{
  "arch": "tdnn",
  "model": "audio frame classifier",
  "dataset": "synthesized solo parts of chorales (CocoChorales)",
  "train_examples": 39062,
  "gain_aug_db": 6,
  "noise_aug": 0.002,
  "n_mels": 40,
  "hop_length": 160,
  "input": "log_mel",
  "spec_augment": true,
  "win_length": 512,
  "num_classes": 73,
  "output_stride": 2,
  "norm": "batchnorm",
  "hidden_act": "elu",
  "depths": [12],
  "kernel_size": 5,
  "stem": "single",
  "widths": [192],
  "init": "torch_default",
  "optimizer": "adamw",
  "learning_rate": 0.0021,
  "beta1": 0.9,
  "beta2": 0.98,
  "eps": 1e-06,
  "max_grad_norm": 1.0,
  "max_steps": 19500,
  "batch_size": 128,
  "epochs": 63.9,
  "lr_schedule": "wsd",
  "decay_fraction": 0.3,
  "final_lr_fraction": 0,
  "warmup_steps": 580,
  "weight_decay": 0.0
}
Rows from block 5 of a small audio frame classifier, named by matrix and row number. Each number is 128 + 32 x the weight over its row's rms, rounded and kept within 0 to 255. All counts start at 0. After the name is the row's rms in percent of the matrix's.
After each channel's rows are labels from the 100 clips, of 14976, where the channel reaches its highest value: "lies over" is the class under the peak. Only what is clearly more common there than usual is listed. The data: synthesized solo parts of chorales (CocoChorales). In brackets: how many of the 100.
# conv: pointwise conv (model.blocks.5.conv.weight, 192x192x1), inputs 0-38

conv.130 099 [147 110 138 102 109 132  93 155 164 153 117 130 105 137  79  93 122 129 145  98  86 162 105 116 113  59 122 179 110  98 152 139 123  98 212 121 121  71 137]
lies over: F#3 (25)

conv.131 096 [100 142 147 174 146 139  52 103  79  95 135 114 193 151 170 104 118  90 141 140 186 130 165 104 156 137 147 170 141 171 180 129  67 117 170 131 181 132 122]
lies over: G3 (25)

conv.125 099 [103 149  93 129  95 150 167 120 121 115 140 198 110 128 185 128 127 186 149 139 151 138 109 108 137 122 135 189 131 136 103 150 112 125 102  98 150  99 171]
lies over: F#4 (30); C#5 (29)

conv.118 094 [193 111 171  68  93  67 138 130  90 103 101 121 113  76 131 202 130 121  94 138 116 130 136 145 108 122 110 118  43  46  99 104 108 122 119 139 118 135 109]
lies over: C4 (60); silence (35)

conv.6 101 [109 112 118 139  93 171 132  99  46  98 150 120 143 154 137  86 145 164 138 100 139 132 117  74 129  85 126 159 109 108 143 170 142 153 109 164 161  45 147]
lies over: D#4 (85)

conv.58 099 [ 76 127  97 137 181 169 172 136 163 173 124 142 118 139 107  92  77 142 152 132 142 126 125 117 135 111  99 165 173 120 146 130 150  95 159 110 200 139 131]
lies over: E3 (57)

conv.141 101 [115  83 136 156 163 139 181 210 155 118 145  97  99 113 153 159 105 124  63 146 144 119 106 160 130 113 107 137 143  73 130  78 113 135 101 148 142 146 122]
lies over: G5 (42)

conv.187 099 [143 116 141  56 123 107 120 122 178 150 118  54 128 135 106 130 196 125 131 107  53 158 126 106  59 150 148 118 113 121 165 159  47 117 113 127 117 129 171]
lies over: A3 (41); G#3 (28)

conv.104 102 [141 143  62 160 148   9 125 118 146  80 164 110  98  36 127 148 138 107 147 152 133 126 124 177 148 139 149  89  69 169 156 127 148 121 169 227 113 160 116]
lies over: G#3 (81)

conv.15 101 [103  86  95 139 157 179 157  49  93 108 153 151 151 124 151  33 157 159 128 149 118 113 147 116  90 119 102 175 143 140 125 126 175 119 108 125 156 125 127]
lies over: D#3 (28)

conv.126 099 [137 120  93  75 194 130 139  62  83 139 108 166 126 143 107  80  76 136 112 191 160 111 156 147  99 161 128 107 148 135 159  88 159 158  92  95 130 170 156]
lies over: D#3 (65)

conv.92 100 [137 119 132   5 128 137 112 158 139 107  80 144 146 151  97 142 148 141 101 103 107 189 148 144  91 179 151 129 170 117 170 146  26 142 113  99 165 131 188]
lies over: G#3 (43); silence (43)

conv.79 098 [167 121 130 108  68  58  80 117 117  89 166 162 137  98 179 161 119 123 111 202 155 118  77 150 159  84 180 121  72 124 139 168 132  83 150 143 167 148 154]
lies over: C4 (54); silence (33)

conv.74 102 [167 173 155 134 117 113 159 124 106 159  98 130  66 102  94 146 129 148 125 104 133 112 126 145 139 131 120 103  95  97  14 141 118 140 101  65  81 105  90]
lies over: A4 (99)

conv.59 100 [136 111  96 170 109 178 160 124 115  97 170 134 134 146 160 137 106  86 112 103 157 161 114 151 136 103 139  96 148 155 136 118 148 137 147 144 192 106 127]
lies over: D4 (57); A#3 (27)

conv.135 101 [201 137 146 141  65  90 168 157 212 133 155  97 145 108  81 180 125 111 126 136 150 149 105 171 133 142 144 104 120  93 144 124 127 108 168 123  11 126 139]
lies over: C#3 (28)

conv.174 102 [131 107 136  80 170 149 124 112  42 126  89 154 144  81 108 123  91  94 132 141 153 160 156 135 147 103 172  71 124 130 133 145 126 125  90 124  90 135 100]
lies over: silence (54); A3 (25)

conv.169 099 [110 111 145 160 142 163 115 251 149 116 104  90 111 162 160 158 108 131 111 116 114 180 109 162 110 132 128 136 143 128 174 107  97 149 157 138 132 143 111]
lies over: F#3 (40); F3 (25)

conv.28 101 [126  58 182 154 139 168 153 146  98 102 130  98  81 104 165 146 117 136  70 117  91  81 107 132  88  91  68 138 145 142  98 148 138 186 117 177 141 123  68]
lies over: C#4 (33); silence (33)

conv.55 100 [165  94 150  77 139 116  93  76  92  75 120 141 182 129 116 124 117  91 108 152  57 144 205  89  91 108 164  81 136 150 152 125  64 124  94  89 119 160 131]
lies over: D3 (44)

conv.142 101 [151 144 113 170 118  98 128  96 153  73 189 138 128 155  94 138  92 125 142 123 129 132 122 151 158 156 105 151 110 244 134  96 226 129 224 186  94  74 107]
lies over: F4 (36); E5 (25)

conv.33 101 [167 130 146 142 126 149 142 106 112 130 173 136 141  84 181 101 114 130 155 168 141  95 179 164 117 130 146 128 131 147 114  95 148 114 136 150 128 138  75]
lies over: D#4 (42)

conv.80 101 [139 131 130 120 112 138 106 144 112 131 119 169  95 132 127 102 112  87 132 160 169 122 121 121 150 150 215 123 120 123 131 101 132 118 115  67  91 145 159]
lies over: B2 (27)

conv.148 101 [150 134 123 126 132  75  95 148 121 114 108  78  74 102 134 131 114 142 112 142 141  99 131 149 100 119 128 140  96 100 115  88 103 135 199 180 105 172 135]
lies over: C4 (76)

conv.191 102 [134 114 126  81 150 179 119 154 126  90 112 141 156 143 114 153 120 118 100 166 157 122 150 126 106 129 139 118 195  96 153 103  26 123  74  36 164 184 153]
lies over: B4 (45); silence (31)

conv.170 100 [180 103 131 101 169 120 150  75  62 151 112 129 104 180 126  96 110 117 125 117 148  99  89 101  66 158 139 115 149 148 165 155 137 172 126 148 136 162 158]
lies over: A#5 (45)

conv.32 098 [ 85 126 136 112 110 170 143 114 124 150 130 128 142 185  97  54 113 163 129 105 140  73 123  87 117 110 116 212 126  94  99 102 164 159 123 144 102  99 158]
lies over: D#4 (37); G3 (28)

conv.67 100 [131 131 153  74 159 137 127 171  91 125  86 182 152 134 144 112  83 194  70 148 140 106 146 148 189  74 119 152  90  90 100 179 132 169 105 126  97 116  49]
lies over: A#4 (33)

conv.37 098 [121  83 149 122 166 193 139 110 138 121 160 135 161 123 125  78 124 154 116 159 140  65 134 160  95 132  89 158 186 144 107 105 182 137 143  76 177 136 124]
lies over: E3 (42)

conv.147 100 [ 90 107 212 160 105 168 114 204 113 131 152  59 103 106 108 158 147 111 127  83 173 136 130  85 115 135 171 122 141 188 145 123 129 153 131 112  87  70  90]
lies over: A3 (28); E4 (25)

conv.185 099 [107 184 131 168 124 123 113  85 104 127  98 161 126  93 219 116 127 134 183 176 150 109 102 110 213  74 178 134 117 161 106 218 103  52 110 131 201 113 134]
lies over: F#4 (44)

conv.5 099 [ 97  99 120 157 148  87 134 109 117 148 148  84 110  92 106 167  86 129 129 122 145 132 170 138 138 133 139 145 112 235 147 112 134 146 138 255 108 109 138]
lies over: G#3 (68)

conv.82 102 [126 161  81 144 157  40 154 127 144 108 145 126  78  30 148 151 127 127 167 175 121 119 126 172 144 132 157 111  82 163 145 114 154  96 135 164  79 155 130]
lies over: G#3 (42); F4 (34)

conv.119 097 [150 122 128  85 160 106 165 113 126 170 129 129  70 158 143 107  96 141 114 128 116  94  45 141  68 148 139 124 160 106 169 143 128 162 127 109 134 141 152]
lies over: A#3 (42); A#5 (30)

conv.117 102 [119 129 123  96 138  85 172 139  68 151 120 151 134  62 133 146  96 136 151 170 146 134 117 182 143 160 179  53 130 106 144 111 132 136  99 131  37 131 117]
lies over: A3 (48)

conv.25 098 [103 155  67 156 160 110 154 111 123 110  90 139 125 148 112 123 129 111 155 101 152 125 153 164 145 143 158 123 152 149 109 115 137 124 109  98 149 127 148]
lies over: G3 (35); G#3 (31)

conv.87 100 [140  95 173 163 159 156 139 152  42 123 140  68 108 117 118 149 174 116 133 108 144 127 117  92 117 130 121 145 142 120 146 148 138 120 137 165 128 146  98]
lies over: C4 (69)

conv.133 099 [161 135 159 132 179 124 153 136  81 143 134  76 128 126 137 161  95 103 101 169 108  73 149 145 132 107 112  85 107 125 147 127  99 124 116 192  54 195  80]
lies over: C4 (38); silence (35)

conv.16 099 [101 141 158  99 114 161  96 162 109 140  92 117 120 106 154 125 130  95 134 131 186 122 125  34 161  93 205 134  95  66 140 164  39  92 104  80 201  89 170]
lies over: F#5 (41); silence (37)

conv.140 098 [179 140 176 106 133 165 131 115 136  98 109 118 168 150  73 139 158 120 142 147  77 139 146 168 134 128 130  98 134 122 138 164  92 131  85  79  55 151 150]
lies over: G#3 (63); G3 (32)

conv.114 099 [124  77  91 109 135 147 129 111 112 113 160 126 155 150  99 130 100 140  77 171 176 149 151  77 154 114 134 153 114 113 150 102 140 106 156 191 183 168 190]
lies over: silence (65)

conv.50 103 [148 136 141 150 107 141 118 161 134  80 126 171 107 140 125 124 100 105 137 116 138 135  99 131 108  87 170 160 134 150 142 126 106 121 181 121  89  89 127]
lies over: D5 (29); F#3 (25)

conv.96 103 [121 162 137 175 132 127 129 158 111 135 131  46  79 128 112 113 139  97 127 123 130  35  81 106 139  80 109  63 125 126 115 119 113 157 126 129  99 149  95]
lies over: silence (80)

conv.158 099 [150  56 118 107 113 142 105 139 143 107 127 104 136 152  68 112 117  68  86 112 152 194 135  85 164  54 153 110 137 119 167 138  97 115 168 132 199 123 156]
lies over: A#3 (58); silence (37)

conv.123 101 [100 147  72 182 124 143 154 140 209 117 143 102 103 124 180 144 141 133 165 109 115 151 127 155 142 139 139 166 132 200 135 105 137 118 138  97 155 121 154]
lies over: G#3 (33); G3 (32)

conv.95 101 [ 99 130  46 162 134 159 109 148 161  85 115 128 109 161 112 148  85 132 144 112 167 159  85 112 151 138 115 157 174 119 126 104 126 137 161  58 246 158 182]
lies over: G5 (44); silence (37)

conv.144 099 [144 104  87  98 150 149 136 114 118  89 143 165 167 138 151  93 127 187 108 151 107 114 180 150  85 106  72 185 132 113 139 120 109 111  94 122 183 155 149]
lies over: D3 (33); C5 (25)

conv.143 100 [217  70 168 100 123 159 150  74 126 116 153 137 149 129  86 163  97 120 123 153 116 142 145 165  75 181 116  99 158 123 149 113 167 144 191 102 151 125 131]
lies over: silence (89)

conv.138 100 [117  93  93 103 140 114 131 157 108 111 135 114  87  58 113 137 111 122 115 110 156 141 114 163 109 165 158  83 122 127 139 118 164 157 170 150 150 118 126]
lies over: G#3 (51)

conv.41 098 [140 122 157  72 121 110 176 165 104 139  97 104  95  99 111 190 147 139 107 139 127 170  99 126  79 167 139 108 138 114 182 120  47 126  96 168  90 157 156]
lies over: C4 (78)

conv.86 101 [142 122 125 109 161 153 151 168 174 111  99 124 125 203  81 129  79 154  74 112 113 156 146 130 153 103  75 203 127 102 142 158 137 155 159 129 143 109 153]
lies over: silence (51); A#4 (35)

conv.190 097 [ 61 167 101 169  79 120 113 164 168 138  95 140 106 151 126 102 123 116 181  90 169 117 136 121 136 142 193 157 114 168 132 102 100 140 158 111 112  85 163]
lies over: F#3 (31); G3 (31)

conv.83 101 [129 124 199 104  78 162 115 132  64  99 107 143 123 153  97 122 144 148 121  99  86  92 150  46 138 110 148 159  98  94  76 120  97 145  70  54  88  89 149]
lies over: G#5 (46); G3 (36)

conv.156 100 [137 129 163 127  82 142 189 167 182 155  87 104 102 151 122 175  94  97 125  54 179 145 124 120 137 132 143 133 120  88  58 112  86 166  84  90  98  98 133]
lies over: D#5 (31); G3 (25)