Weights of a small audio frame classifier.
Model: 1.38M parameters, log mel input, norm batchnorm, activation elu, widths [192].
Training: batches of 128, held-out accuracy 99%.
Data: trained on synthesized solo parts of chorales (CocoChorales), 39062 training examples.
Rows from block 8, named by matrix and row number. Each number is 500 + 50 x the weight over the matrix's rms, rounded and kept within 0 to 999. All counts start at 0. Numbers have three digits each.
# conv: width-5 conv, dilation 2 (model.blocks.8.conv.weight, 192x192x5), inputs 48-55, a 5 kernel for each
conv.0:493506508505532582562491477527513502543523493484488459491480514521483481495459492511513464465501508505456536530588597730
conv.1:493475495513485535525528530538491491424453532444408408483497469463471484483480463466467445545595637591509482458470532554
conv.2:487487514527522468479451466481482490510494540486491444507476467464442457462459455493507491535557580568540490467509576591
conv.3:496502528527554399391396421360505505435436449409452426460417384405419418355467486498491469520555579557553462465481504542
conv.4:452463480486475461449466483447514531507510456532550560553566534535564549512456480521520538511511491467484432462450491481
conv.5:511537539530561453481489458426585543501504532434459434488459407448436414343538577569547573503530513496514489507533565592
conv.6:469480489489473462469455466466538542548513500479467431498525520557536548542495483509516508422443417402395531530539568591
conv.7:474475479481491478458457470460538531530500486515528523508505487467477481473502502498504511491501523511523515499511504509
conv.8:505529530502481470523535518502566557502505539442444443533538474517534504464532548578566559388427401392356502503500543517
conv.9:499501499497523471482488482460551514535550528469482477469513471481463475472531531577576579532530463436458460520537517516
conv.10:457454436452413492449458495488519573560549526515507514539576495517537569526476447465471416490486451445458540557558602565
conv.11:559529489496539563502456471498383473573635491494540594593519538540467470513527488500507471583584479491438566565574507484
conv.12:543515491507543575541505486507529506525557600516473469481467508480430440478580566535526533546525525531552545522538545598
conv.13:529495492499516557502508524580500506523497458496506494484495618569553570632403430431423370529530536510497559520498484571
conv.14:492497509520496473462443453440500491483455436470493512519551557520542529518470452468478467548525563569554401446443469430
conv.15:514510489493490412425396417423525535525454438496505529559602531492466472475521499493503514509526536514491470517543538533
conv.16:482454509513468489464498481487613634591557478432467544599515492428495499481457469501504462483451448484530484444461565495
conv.17:469490477448457497527520517528556541508482457437454484470480450474470453453491513492453451418465471465433575565583544596
conv.18:399428422412407466485492486494444464459426387503462483468484479487490488504430436434425415539523503473455441476471464454
conv.19:576540527512528531511511507499537503515483487481534550533553571550530537561475484481480472587568522513549502479511471517
conv.20:470479505512494556518532560584523515481488427433470464452419549536547555569449466464475444532525523541537465457488527562
conv.21:421438471469409501503506511497494532511485480525468477513527575562591587578493486504496505550548569563547427463476508461
conv.22:447480454414404527522530554578494488489489427394440446442424520543514505502428464413376359528550547535554529532530546589
conv.23:505522539542528570533533535567572545558517545481468446527451467454438454464474487476469459462491494516511494486518525523
conv.24:482487511508486536534506501531553551517491439435450459489499498483470494512495488509521501522491478465449464492522541514
conv.25:603572574586642470471486493473533530513480469472473481454477575559572560546630595592603660527522515524523460482510492512
conv.26:439474478496537481483470493509520472526475480602576539545525524495438443482528523466466499423459443483506515541578477574
conv.27:455444458466464578530510527529526525564540535420426437405399509479449447480431440437405352561555539536592526508516486544
conv.28:535514499495515453455427445446564569599574622523493495539509538540538522497595584618597597458455447446457549550577573566
conv.29:518480534586633587527511538587520468477495494446541478449416489495499517502445473487479423470460497557534527493523509643
conv.30:480467471482481379391363382370516512496454484436491484523492402417407407364506495492498512467495518510477455459460485470
conv.31:526494478469481488462460458463584591597593524466474503516503522485471460467566535503483484516483485524569532514514524473
conv.32:425454453462431431442448445432582544512471462501495533541584476488489495492498474472502536486477500494503427458491506453
conv.33:507483520560573500462456490484465460440423453381426397413399468463448464429494478476491500537527570574538439443463503532
conv.34:497495507518486596577586602650517516527529527531483480467551575576611640686525504509513489530503495510493513515538517536
conv.35:395433478498488461460484505453489518519496477614552515523521574608682698626459485542568592531511492487494472489489508502
conv.36:469494475496473558551524543552466468486452465486489483558551459430391401403443441432433429517502516536511457484467495439
conv.37:485507525522521508521566579539539492476452458508492485507521531544572561535519507515506508487495443439439411447429439398
conv.38:484486510519532447520549559680613572562492402481508480473434461498540538660519509490479425513459455481417583488452489492
conv.39:432454452463462527515512506480558536511490477562557556585627554546544540541522510515527560456481466469468502518498528535
conv.40:463472470466465547569592587591498517460442374449441477469464578623646629615507499491479516489528537533516473512506485484
conv.41:522487529511510502501504490505541624510589504387414454513457481485521496488430462532532499543547486481466490490425671520
conv.42:474468437434385525506470452436494505532536513571569576624655585554520511492488469460480460492492492491517517546527537521
conv.43:618570571570606525504514504474474472493463501461461466462457561540557534500544519523526523507518502488479427440452446449
conv.44:587442493509539576547551530544502534442613443413480544570512533537562569566445448546576563475531511560512592539425699567
conv.45:532548563560557520548549555557483465458451427464481440494535443493503491463485504503488485507543524511483412449430432401
conv.46:544554555539531514520511489473554521517506505483472504544551471486494471456509531517531537513542551535508463489528537506
conv.47:521523532522513435471473475471483471448453476454455461512497391437428424407516492502508507498525524498450407446441454390
conv.48:500491483456448518499491485520601563524499507331399469494468446425414419449515501483478464510532507482498500474495513538
conv.49:489468465457441527569587596649518512472462438440462491499509481504509496525409424411390346584576565560584509525521507546
conv.50:522498489488501496462470453437542514476481447456498511551634523485513510515486498499481467565549544523553455463457486536
conv.51:466498504494479496525528520511461456422412369501511502538561477508503498491467475464456430521514495477482422487463469421
conv.52:492511505495485446483466476468488497490502496535516520554539433474443443435506502489503508470478459460473462519513506423
conv.53:452465459435382511516500489533514502467494483478468467535561522535541531554428459451408363589590571539495508520464531492
conv.54:524509506499437627591593521457478464438536638429460427484459537518531493470500478454453442556533497508520507492469493542
conv.55:341364330323290496482468475465553559557537485459481503545516512491475474461425453423408424532541531558553485523520542521
conv.56:482551518424541566581498461452381437539573579482476534518468555547481455545467558554493553571566517447461475566588516603
conv.57:475457464458450622584574580627506515526512470452477482492506638636627631683376398413406339534542529518514525491470485540
conv.58:465465448451452491489471463464571532532509514430427463496508506476457471481536514490481503516534550551521491508534553584
conv.59:463501491503532476459466464447570512499489527473485517536531409447448452408469483455469487450490488490484514518537501522
conv.60:517556563549515436483490491440540489435394413469441471508567411431428411359468486487485450558588550508446436449457431413
conv.61:483500472466470448461429418411567537522563505448480533537550495505502472456512529506503539350387388402368506516528525552
conv.62:526522543520520601624622570592547550509510484410431477500459501526528499492512532522497479462463434455494474478485517481
conv.63:579512485468525558540523519527523538559586587454642605466496561556504522532439426521508542339305457559678519516549461518
conv.64:575541555548570413396407399353540522526498513429498512521454405410430411332501501496505519519539584570600543516513491521
conv.65:491514490468457579564564580594514508524502507499467478484452501503489497514488483456476469592563533523569455466494467439
conv.66:517554557540542397465450438431542505481483502438420397449464445493498471441538530534537545352420409402302433456417434408
conv.67:493482489491487450458445436438523530537532510504519506505487491485448448435484497507503476526506493502529533516510570552
conv.68:459478486480465511548557545540544521469495504511494514530560459492522490485465458480465409509489468462490482503487507510
conv.69:507534538536560478484477475453555542515520530398424419462418418455431408340528565548530538377421407402362508496510547581
conv.70:554533542546537552529555539514529529503511459458491523549556531508545546551494503492493488613585561564584444453460526485
conv.71:543505492522550503479454492520491519571524480522530544519538490473463483496572515508554594512475485503525459507563507496
conv.72:507498492503506559546544544551519507484475460501527536533554515495512516534463467462441398511496510526524518495496526534
conv.73:487498489468441509529532528549558550488462403454443507513555506502493471494469471474459410497492461454436441456439435394
conv.74:495454445450490546515542537507584551548573578432443481445426447468492476476487474468468464525503475504582538485498440499
conv.75:554547549547583553546528524515445452457471458467476486462428486472439413381508504496487498472477470471501419448466413384
conv.76:389432428414359511502479493465475509505465451464408427477475480503502487463394393406420392531550551523524429450472473414
conv.77:456449419399392551538480461506516491517499462428504525490483542544496490484395447465450425445472466459464537509512501582
conv.78:505513489483495460486491488460487484467465427427436468529538590616603568530521533513495504448498459437458502537544536519
conv.79:483464479488507542535496481533544531562466435524509492488475557541503518558443454451454445399418430437404541502552510611
conv.80:491490496496494484500506507499563540481478415447480515529562598590594583569498493508497471521502503518495469479488525499
conv.81:623541545555639537485481479474549547537562536422511511440422570533521501503486504495489461499484448445484512498514521573
conv.82:449476489516563483507484490483578553538485474484539548555507501511495468452486504514540605476472445462492397460481443417
conv.83:501469450438438577555540538571442467481474452492527535553546577564539547561349382387389315482499480456462565532506548592
conv.84:485464492484503520496500504482537529498493493480505513517517567555561548559470468482483466513521519489492519508498528552
conv.85:544557569555559447475466451403521489440445429423430474538528340362358359329570552539540568454493499496441415447455495409
conv.86:477495475468444563559551526523534516549518529495482502513495524527519508517461483477483481501523499491487474479509484489
conv.87:587549561565574547507502499483531512509485438435476516522538593551557572579528509508520503582553521541543429413426457457
conv.88:414453487495480483481454461477513505492473509522471436509491474448424457484486481494511544580586605596587416449459487478
conv.89:472483481484512465489480500485601562567542536573538510439459513531507453429631594505452505428469464500538469543527426428
conv.90:547530516492502478471455432442620606573512478459458465546548526526503490485637596549519541491492506519514501523548560544
conv.91:535524524512533491502508506486494508498499446451468484481502538523513491495481473477478483574570534524535399446433439405
conv.92:497500494504515471446452467464528507495487527489487484503514467475479503493444453450465415416439417390325503455436465513
conv.93:483495479469476496478478472446607550518520443404451487543589524523508504498487502507504499384415352386345526503510537522
conv.94:457466462454447531570578555561601546508518500443454497497493486515539506520526511500486494566556523530538498502498507524
conv.95:483476480496481536529510521517495498484486442510485518505541557555550529524488471485488471517503474484510471477479477447
conv.96:492511494500491513515505510476539483472442423436506496516551559565558538497510512473484494424432437459463499527549497532
conv.97:538499486497521610530529487472537506490548602441420443458467535483490490527550512489506502487490466495517501461488527531
conv.98:557552554551547592549542516502470464438445409378436450514461544534538517478446483480465428500501453478485456483489525493
conv.99:467503517501503391395393395369552569497508403478475533602606448453488499495497513551556564474499505493474459472506557522
conv.100:429507515492479487482472467467530527522537453479466479534539492524529517502449489511510531351407400404341480490511535530
conv.101:464496518515497518504513525501529495493482497518500469446465476466469471479469467465478506553545533538578428441457443448
conv.102:475513511514508535545530541537485487545498487588530476529576525546549562571512514518543555466459436455467470497479503498
conv.103:472475489508529458496478475500531534537495479400451474485415406418419435444461493490482491547537556555583418464481496498
conv.104:513507505502531379388380401398549560532523524486466486512519422445435434412564521512522554523539539535520482476508524519
conv.105:454475530559562445488527503466442433526523575652603483498469416483489512507458490514515560463412503470482479509498569564
conv.106:551525532529559567515524533564527505532529503390489491493449551543544564573437462452447407549552554551561555515517536599
conv.107:484515499487485465478491473464595537535528540534510491509572409414404413410527528516528567488504447450458485505521507547
conv.108:510512511499516446476490482461536526504495485437488503502517514523536504483542548542534543501500505499512514536548528544
conv.109:461477441415422502462450433409527536495518393412421478525577515494477464481438451441439447497544509501519400432450469429
conv.110:388466467454416452455443445415503523514536446527474519512530489471465463459470487505522519534533479468515380417408400315
conv.111:477484473474490501472476481479561553565553516414423429449455471489462465477481490487499508575578525502542462466511507534
conv.112:455468456462456484471454453470561528553540558492543514532496480518512485438509526511503504390388405425402571563588566619
conv.113:470467482504476557568593593599515495447441468478441465503555478483499501519449462462443408575593601578560492505516531540
conv.114:429465483479503493495441408443518536605550497594582515448413571526456448520456474491531583484467481501507464493498430480
conv.115:510503517547600445467496498444491546548525481544545539481393397434486515492446481487512559518501453500523577590528464387
conv.116:441469469491478474480479493430501469457449421429433477445514538548549537501502492496500517583585569552558439517517458433
conv.117:560532525517542545532525527529512484483509563465467499477480533511514482490601573558554573500474444453461391423439441458
conv.118:464498495494515548538514513536453499580478580678470469498466500466465479545528499449467532476418498520607453475584409525
conv.119:445470478498501358394384399381594561522498530519519527572584462487488486471570568586594606478496483464448476499482507477
conv.120:503509495487469439448430412397586562554535536501484511546575422419405421430553549525521552502526523511507488507496487458
conv.121:425440475494533453509460464490476458487468516571608536518512581607577554558506489503509519527468452489484401490509489497
conv.122:496475458447445544513486515522472500519474469501480538561598557516492502520493454439448444514495494492486422457511502479
conv.123:495537529513500483519498487483507478496454466461458445534544501543544522505565565569542557471502520517518459533542542542
conv.124:476477481489492567523509505522532537567554462455470513544549478462472490522440465473477459527516488485513453472498523485
conv.125:536530551565586479460468490472507509501494490457490435444426442462483511434543525524525523495503509530538424478507513533
conv.126:444477500509502390433436435412599537511495504490522519525535405445451453419494506522533554522532534522503493519541540545
conv.127:554538524506512443481480471462516542546523541471449470490511512516497491471536515514511503571552553527576411476506504494
conv.128:393403414455456441464407431437502525553488575660562515500517472438409430467520445442513568483458486520533450467505445458
conv.129:625562570590671458440437418385559547553523504447479490504462534511520518503598590596599643487484486490489471464491487507
conv.130:567531532534587509464450433454509480496491516488519488482494570555539513508474502500497474442455458443402540496483492557
conv.131:517498467462500509494487495505531543562534490395441486490414413408393385363494519502504511495491481485514500511524511497
conv.132:464504516534519482522498523563519500461408423504501466486470391422401414393462475478499540543552551557513427467487449434
conv.133:544551544555565547561531528550489475416407394488487462503536513513501497489524528541534537445441429441403475467444495497
conv.134:564552515500485539540521505537538481483488575403391413466416516494455460488496493481494484548532501490510494475493495507
conv.135:578540533531536480454445461457483487472448446393444479491487571527520498502466456444439433600576575553551456460460482480
conv.136:468478491498493514495461475472525518508460423463461488520524490467460492516501473476494484493504530523528460513522523470
conv.137:494515515502514469483496477442485477462457438513498482531587525551556540504503533530527541374448432416347486494524501523
conv.138:623583593600601559556558536493463432401417484464469520550548464430436448433552514492509524516525539559537490455479484483
conv.139:473467498505487466476485519548544530536479451477450459436512563572573575576497467464474465549536550543549525524546517517
conv.140:562530487398424431503499468482419536561590455513391500612590449485489474441590587490400427457543499518477456503548543467
conv.141:506498502481471469493488488490507500505474453452477473514529556573545528523469496500472461509532515497490573541590603710
conv.142:471488500511524558512514529554559565526518505520482478510578526529526547584472473468485496371444420445426512481490504533
conv.143:534546536522556445451448432436553521519520492478498511498491527516496470489538548535528537507500469454451485508501502513
conv.144:375400379369342454459445468452563557515502497500458473533573501498490493489529508492482494506520509512488467487474521514
conv.145:488507524524487564582540535558492484483489418398420453526544443462448459458429449461453396510530531550510400431475526517
conv.146:446470444409384554534525500520600598544551440386436522548566521538553533530468503501469465476500498497467508515513538542
conv.147:510479485539554501488476495538526520544584492507554516405374545501462532560452432527552568556509485473475499502514521451
conv.148:556522500500448454508517564664574526501444452401450444467467462465426442505514480461466427599558555541491583539528538548
conv.149:455478487497483505491480478472508501495500477552524536548587486481487507523477486493494478537541533528511484472475484469
conv.150:457438473480429469451460475476552573469522408361398441531591518493545543521412443501487432548572542521476372430404553461
conv.151:542525544559600453428432436416532531502524539462501507512503497479494502505520513519526536595599595591571484504512554578
conv.152:581575572559581450479479464445464456443447457529530540583567456482474452412508533528521501496505485469455512524523520513
conv.153:478494483477450519529514492503506446486510519399429460464482518526497465437501516500484459460475445446453516527535493528
conv.154:490485498508474522574572543550536531505495521499496504542544525562575555564514503525523495486507506498490485500506525482
conv.155:491517536553560480461468491443418463395385314505497505547608488508544568530468482507524539530521534545501391478448457383
conv.156:507493478477548418425530578608537514535571539461557601504416407464484527559475515515536473506530471380572555583578483509
conv.157:476490507521528440468438429431512515498498497561547535557540417438440430408484510526528511482505493508491509510509526509
conv.158:391423404411364456479474480469531541515508446567560585625682504495490497492444449463466440528512495503525467487463489443
conv.159:615559556522518628584580518480566533512522545381477508537523638610622550491502505493474451465498483495553508486498490514
conv.160:489506520499478474523552531503572538501498481475499497518562472496503481463494504509497476533530521522579520534521499513
conv.161:574561551536577502515517505475533536534523511461482478481486502515503484488569562566548553456478458447446510504524510535
conv.162:447482481484520517466446416417591546554585591402445462481460430436422429440455490481514528479535479483472459462520527614
conv.163:480481474471462518499499501493560543559546537502500520525572494484455447472522510508508479512501429424487472517510482445
conv.164:450473494494449446480475487484505496458426412463474490537577409436447461475428429454456416530559578548504393418445449388
conv.165:567531509506501488486437440416486513545505526431435413490475531497458443415497469495506501426479459467432425445447487437
conv.166:450488460422402467480446446433540523507499477493511539588589529539510487471398430413402384502541523493469471505499498476
conv.167:572586511494501483474488456459506514507506483500408418526508535523500492542465507523557526511602532442467466456515628515
conv.168:445473479483460547529504483511482473446483465483511540547505491488499508505402431447446414428426414410379426414406475460
conv.169:482489486470454542543564558586567552520510499418454476500487469484489468461463478486473405512470448440448485488455497448
conv.170:439478481484512437462459470441592561528509502463494475489488417460448439399477498508522521373400369365389515521523514528
conv.171:508478467465483535518486487493640591570534540396430462455414551531508490507515483476473478449440448459481530489506499500
conv.172:532528506513471500472485480496565552583556499515527533586534488403363421473505506477487486553520480475482588580507526440
conv.173:411446468473414420444449474474587567480460505465434470513565424453447463476424434444432375540552579534493502489499524541
conv.174:462461436422401488506495452440615594580582536453462550604566451443445442441474501517510509497538507518487459480517587576
conv.175:523536540537531428442433446431468475475407372472502480517539471483476487451482487501506481508530509497497454497509508507
conv.176:400460485492459521494484500493496477457453458532512485525586387397386410390427450457494463387439403416366447457489441433
conv.177:516519517515517469494490455449577530477493461457501537573584496492484471456532536527531543476496473485487516511536564578
conv.178:375422442436421461488465463481565529511490462521530548546573504527515520537484480488482492510484484473462404469453459404
conv.179:362419410403353541533552561558510532495490501503479447506520509558596586554411437442443413462464433439431546508481525563
conv.180:428474457471436518523518538529420425450388388541532502545566544540546568578459452432440438499503506526515476504497472478
conv.181:449442476524541507474487481421550537478510522410466452456445412403431441383472473469478496510524548572637462468496488578
conv.182:548514537554529541516478492529548513518504473390456463540530535491471486520500494493493450563503469488413464451492613582
conv.183:483477472475475581539557558568490509557568549502514498483466538528536532550408440462465425515476477479516514481498499552
conv.184:539507509524558562513539565530439434459476491499497480477491535517529527504536517515534540573563527534573448478470458461
conv.185:465470479488494523529538524543546533516507506497444448438466463473493484521482493481468457533552552552555507485526522601
conv.186:485482471468449534542523525530549555585511461487482490521577561552538554589498496500499467513530499492481523523528523513
conv.187:526521512505552529512491505516512533498479431453458469497445489487494479474572561539534583407421421435415411424403410371
conv.188:391469459432372475490476471507528527521513504496466488495480491515476460444476496472448443492525543555543510531566571586
conv.189:455493511522498473510510523525560517505461451463490504480507424447431399350453481460468478560548558581580443478498440461
conv.190:533532522517532428444434435433556554552505453440463495543500444459447442436527549538528549420458419420353427490488483419
conv.191:467458494531519538515519548537480485451457441407456450456445508490488523508448434446460428588559565573601485499524562549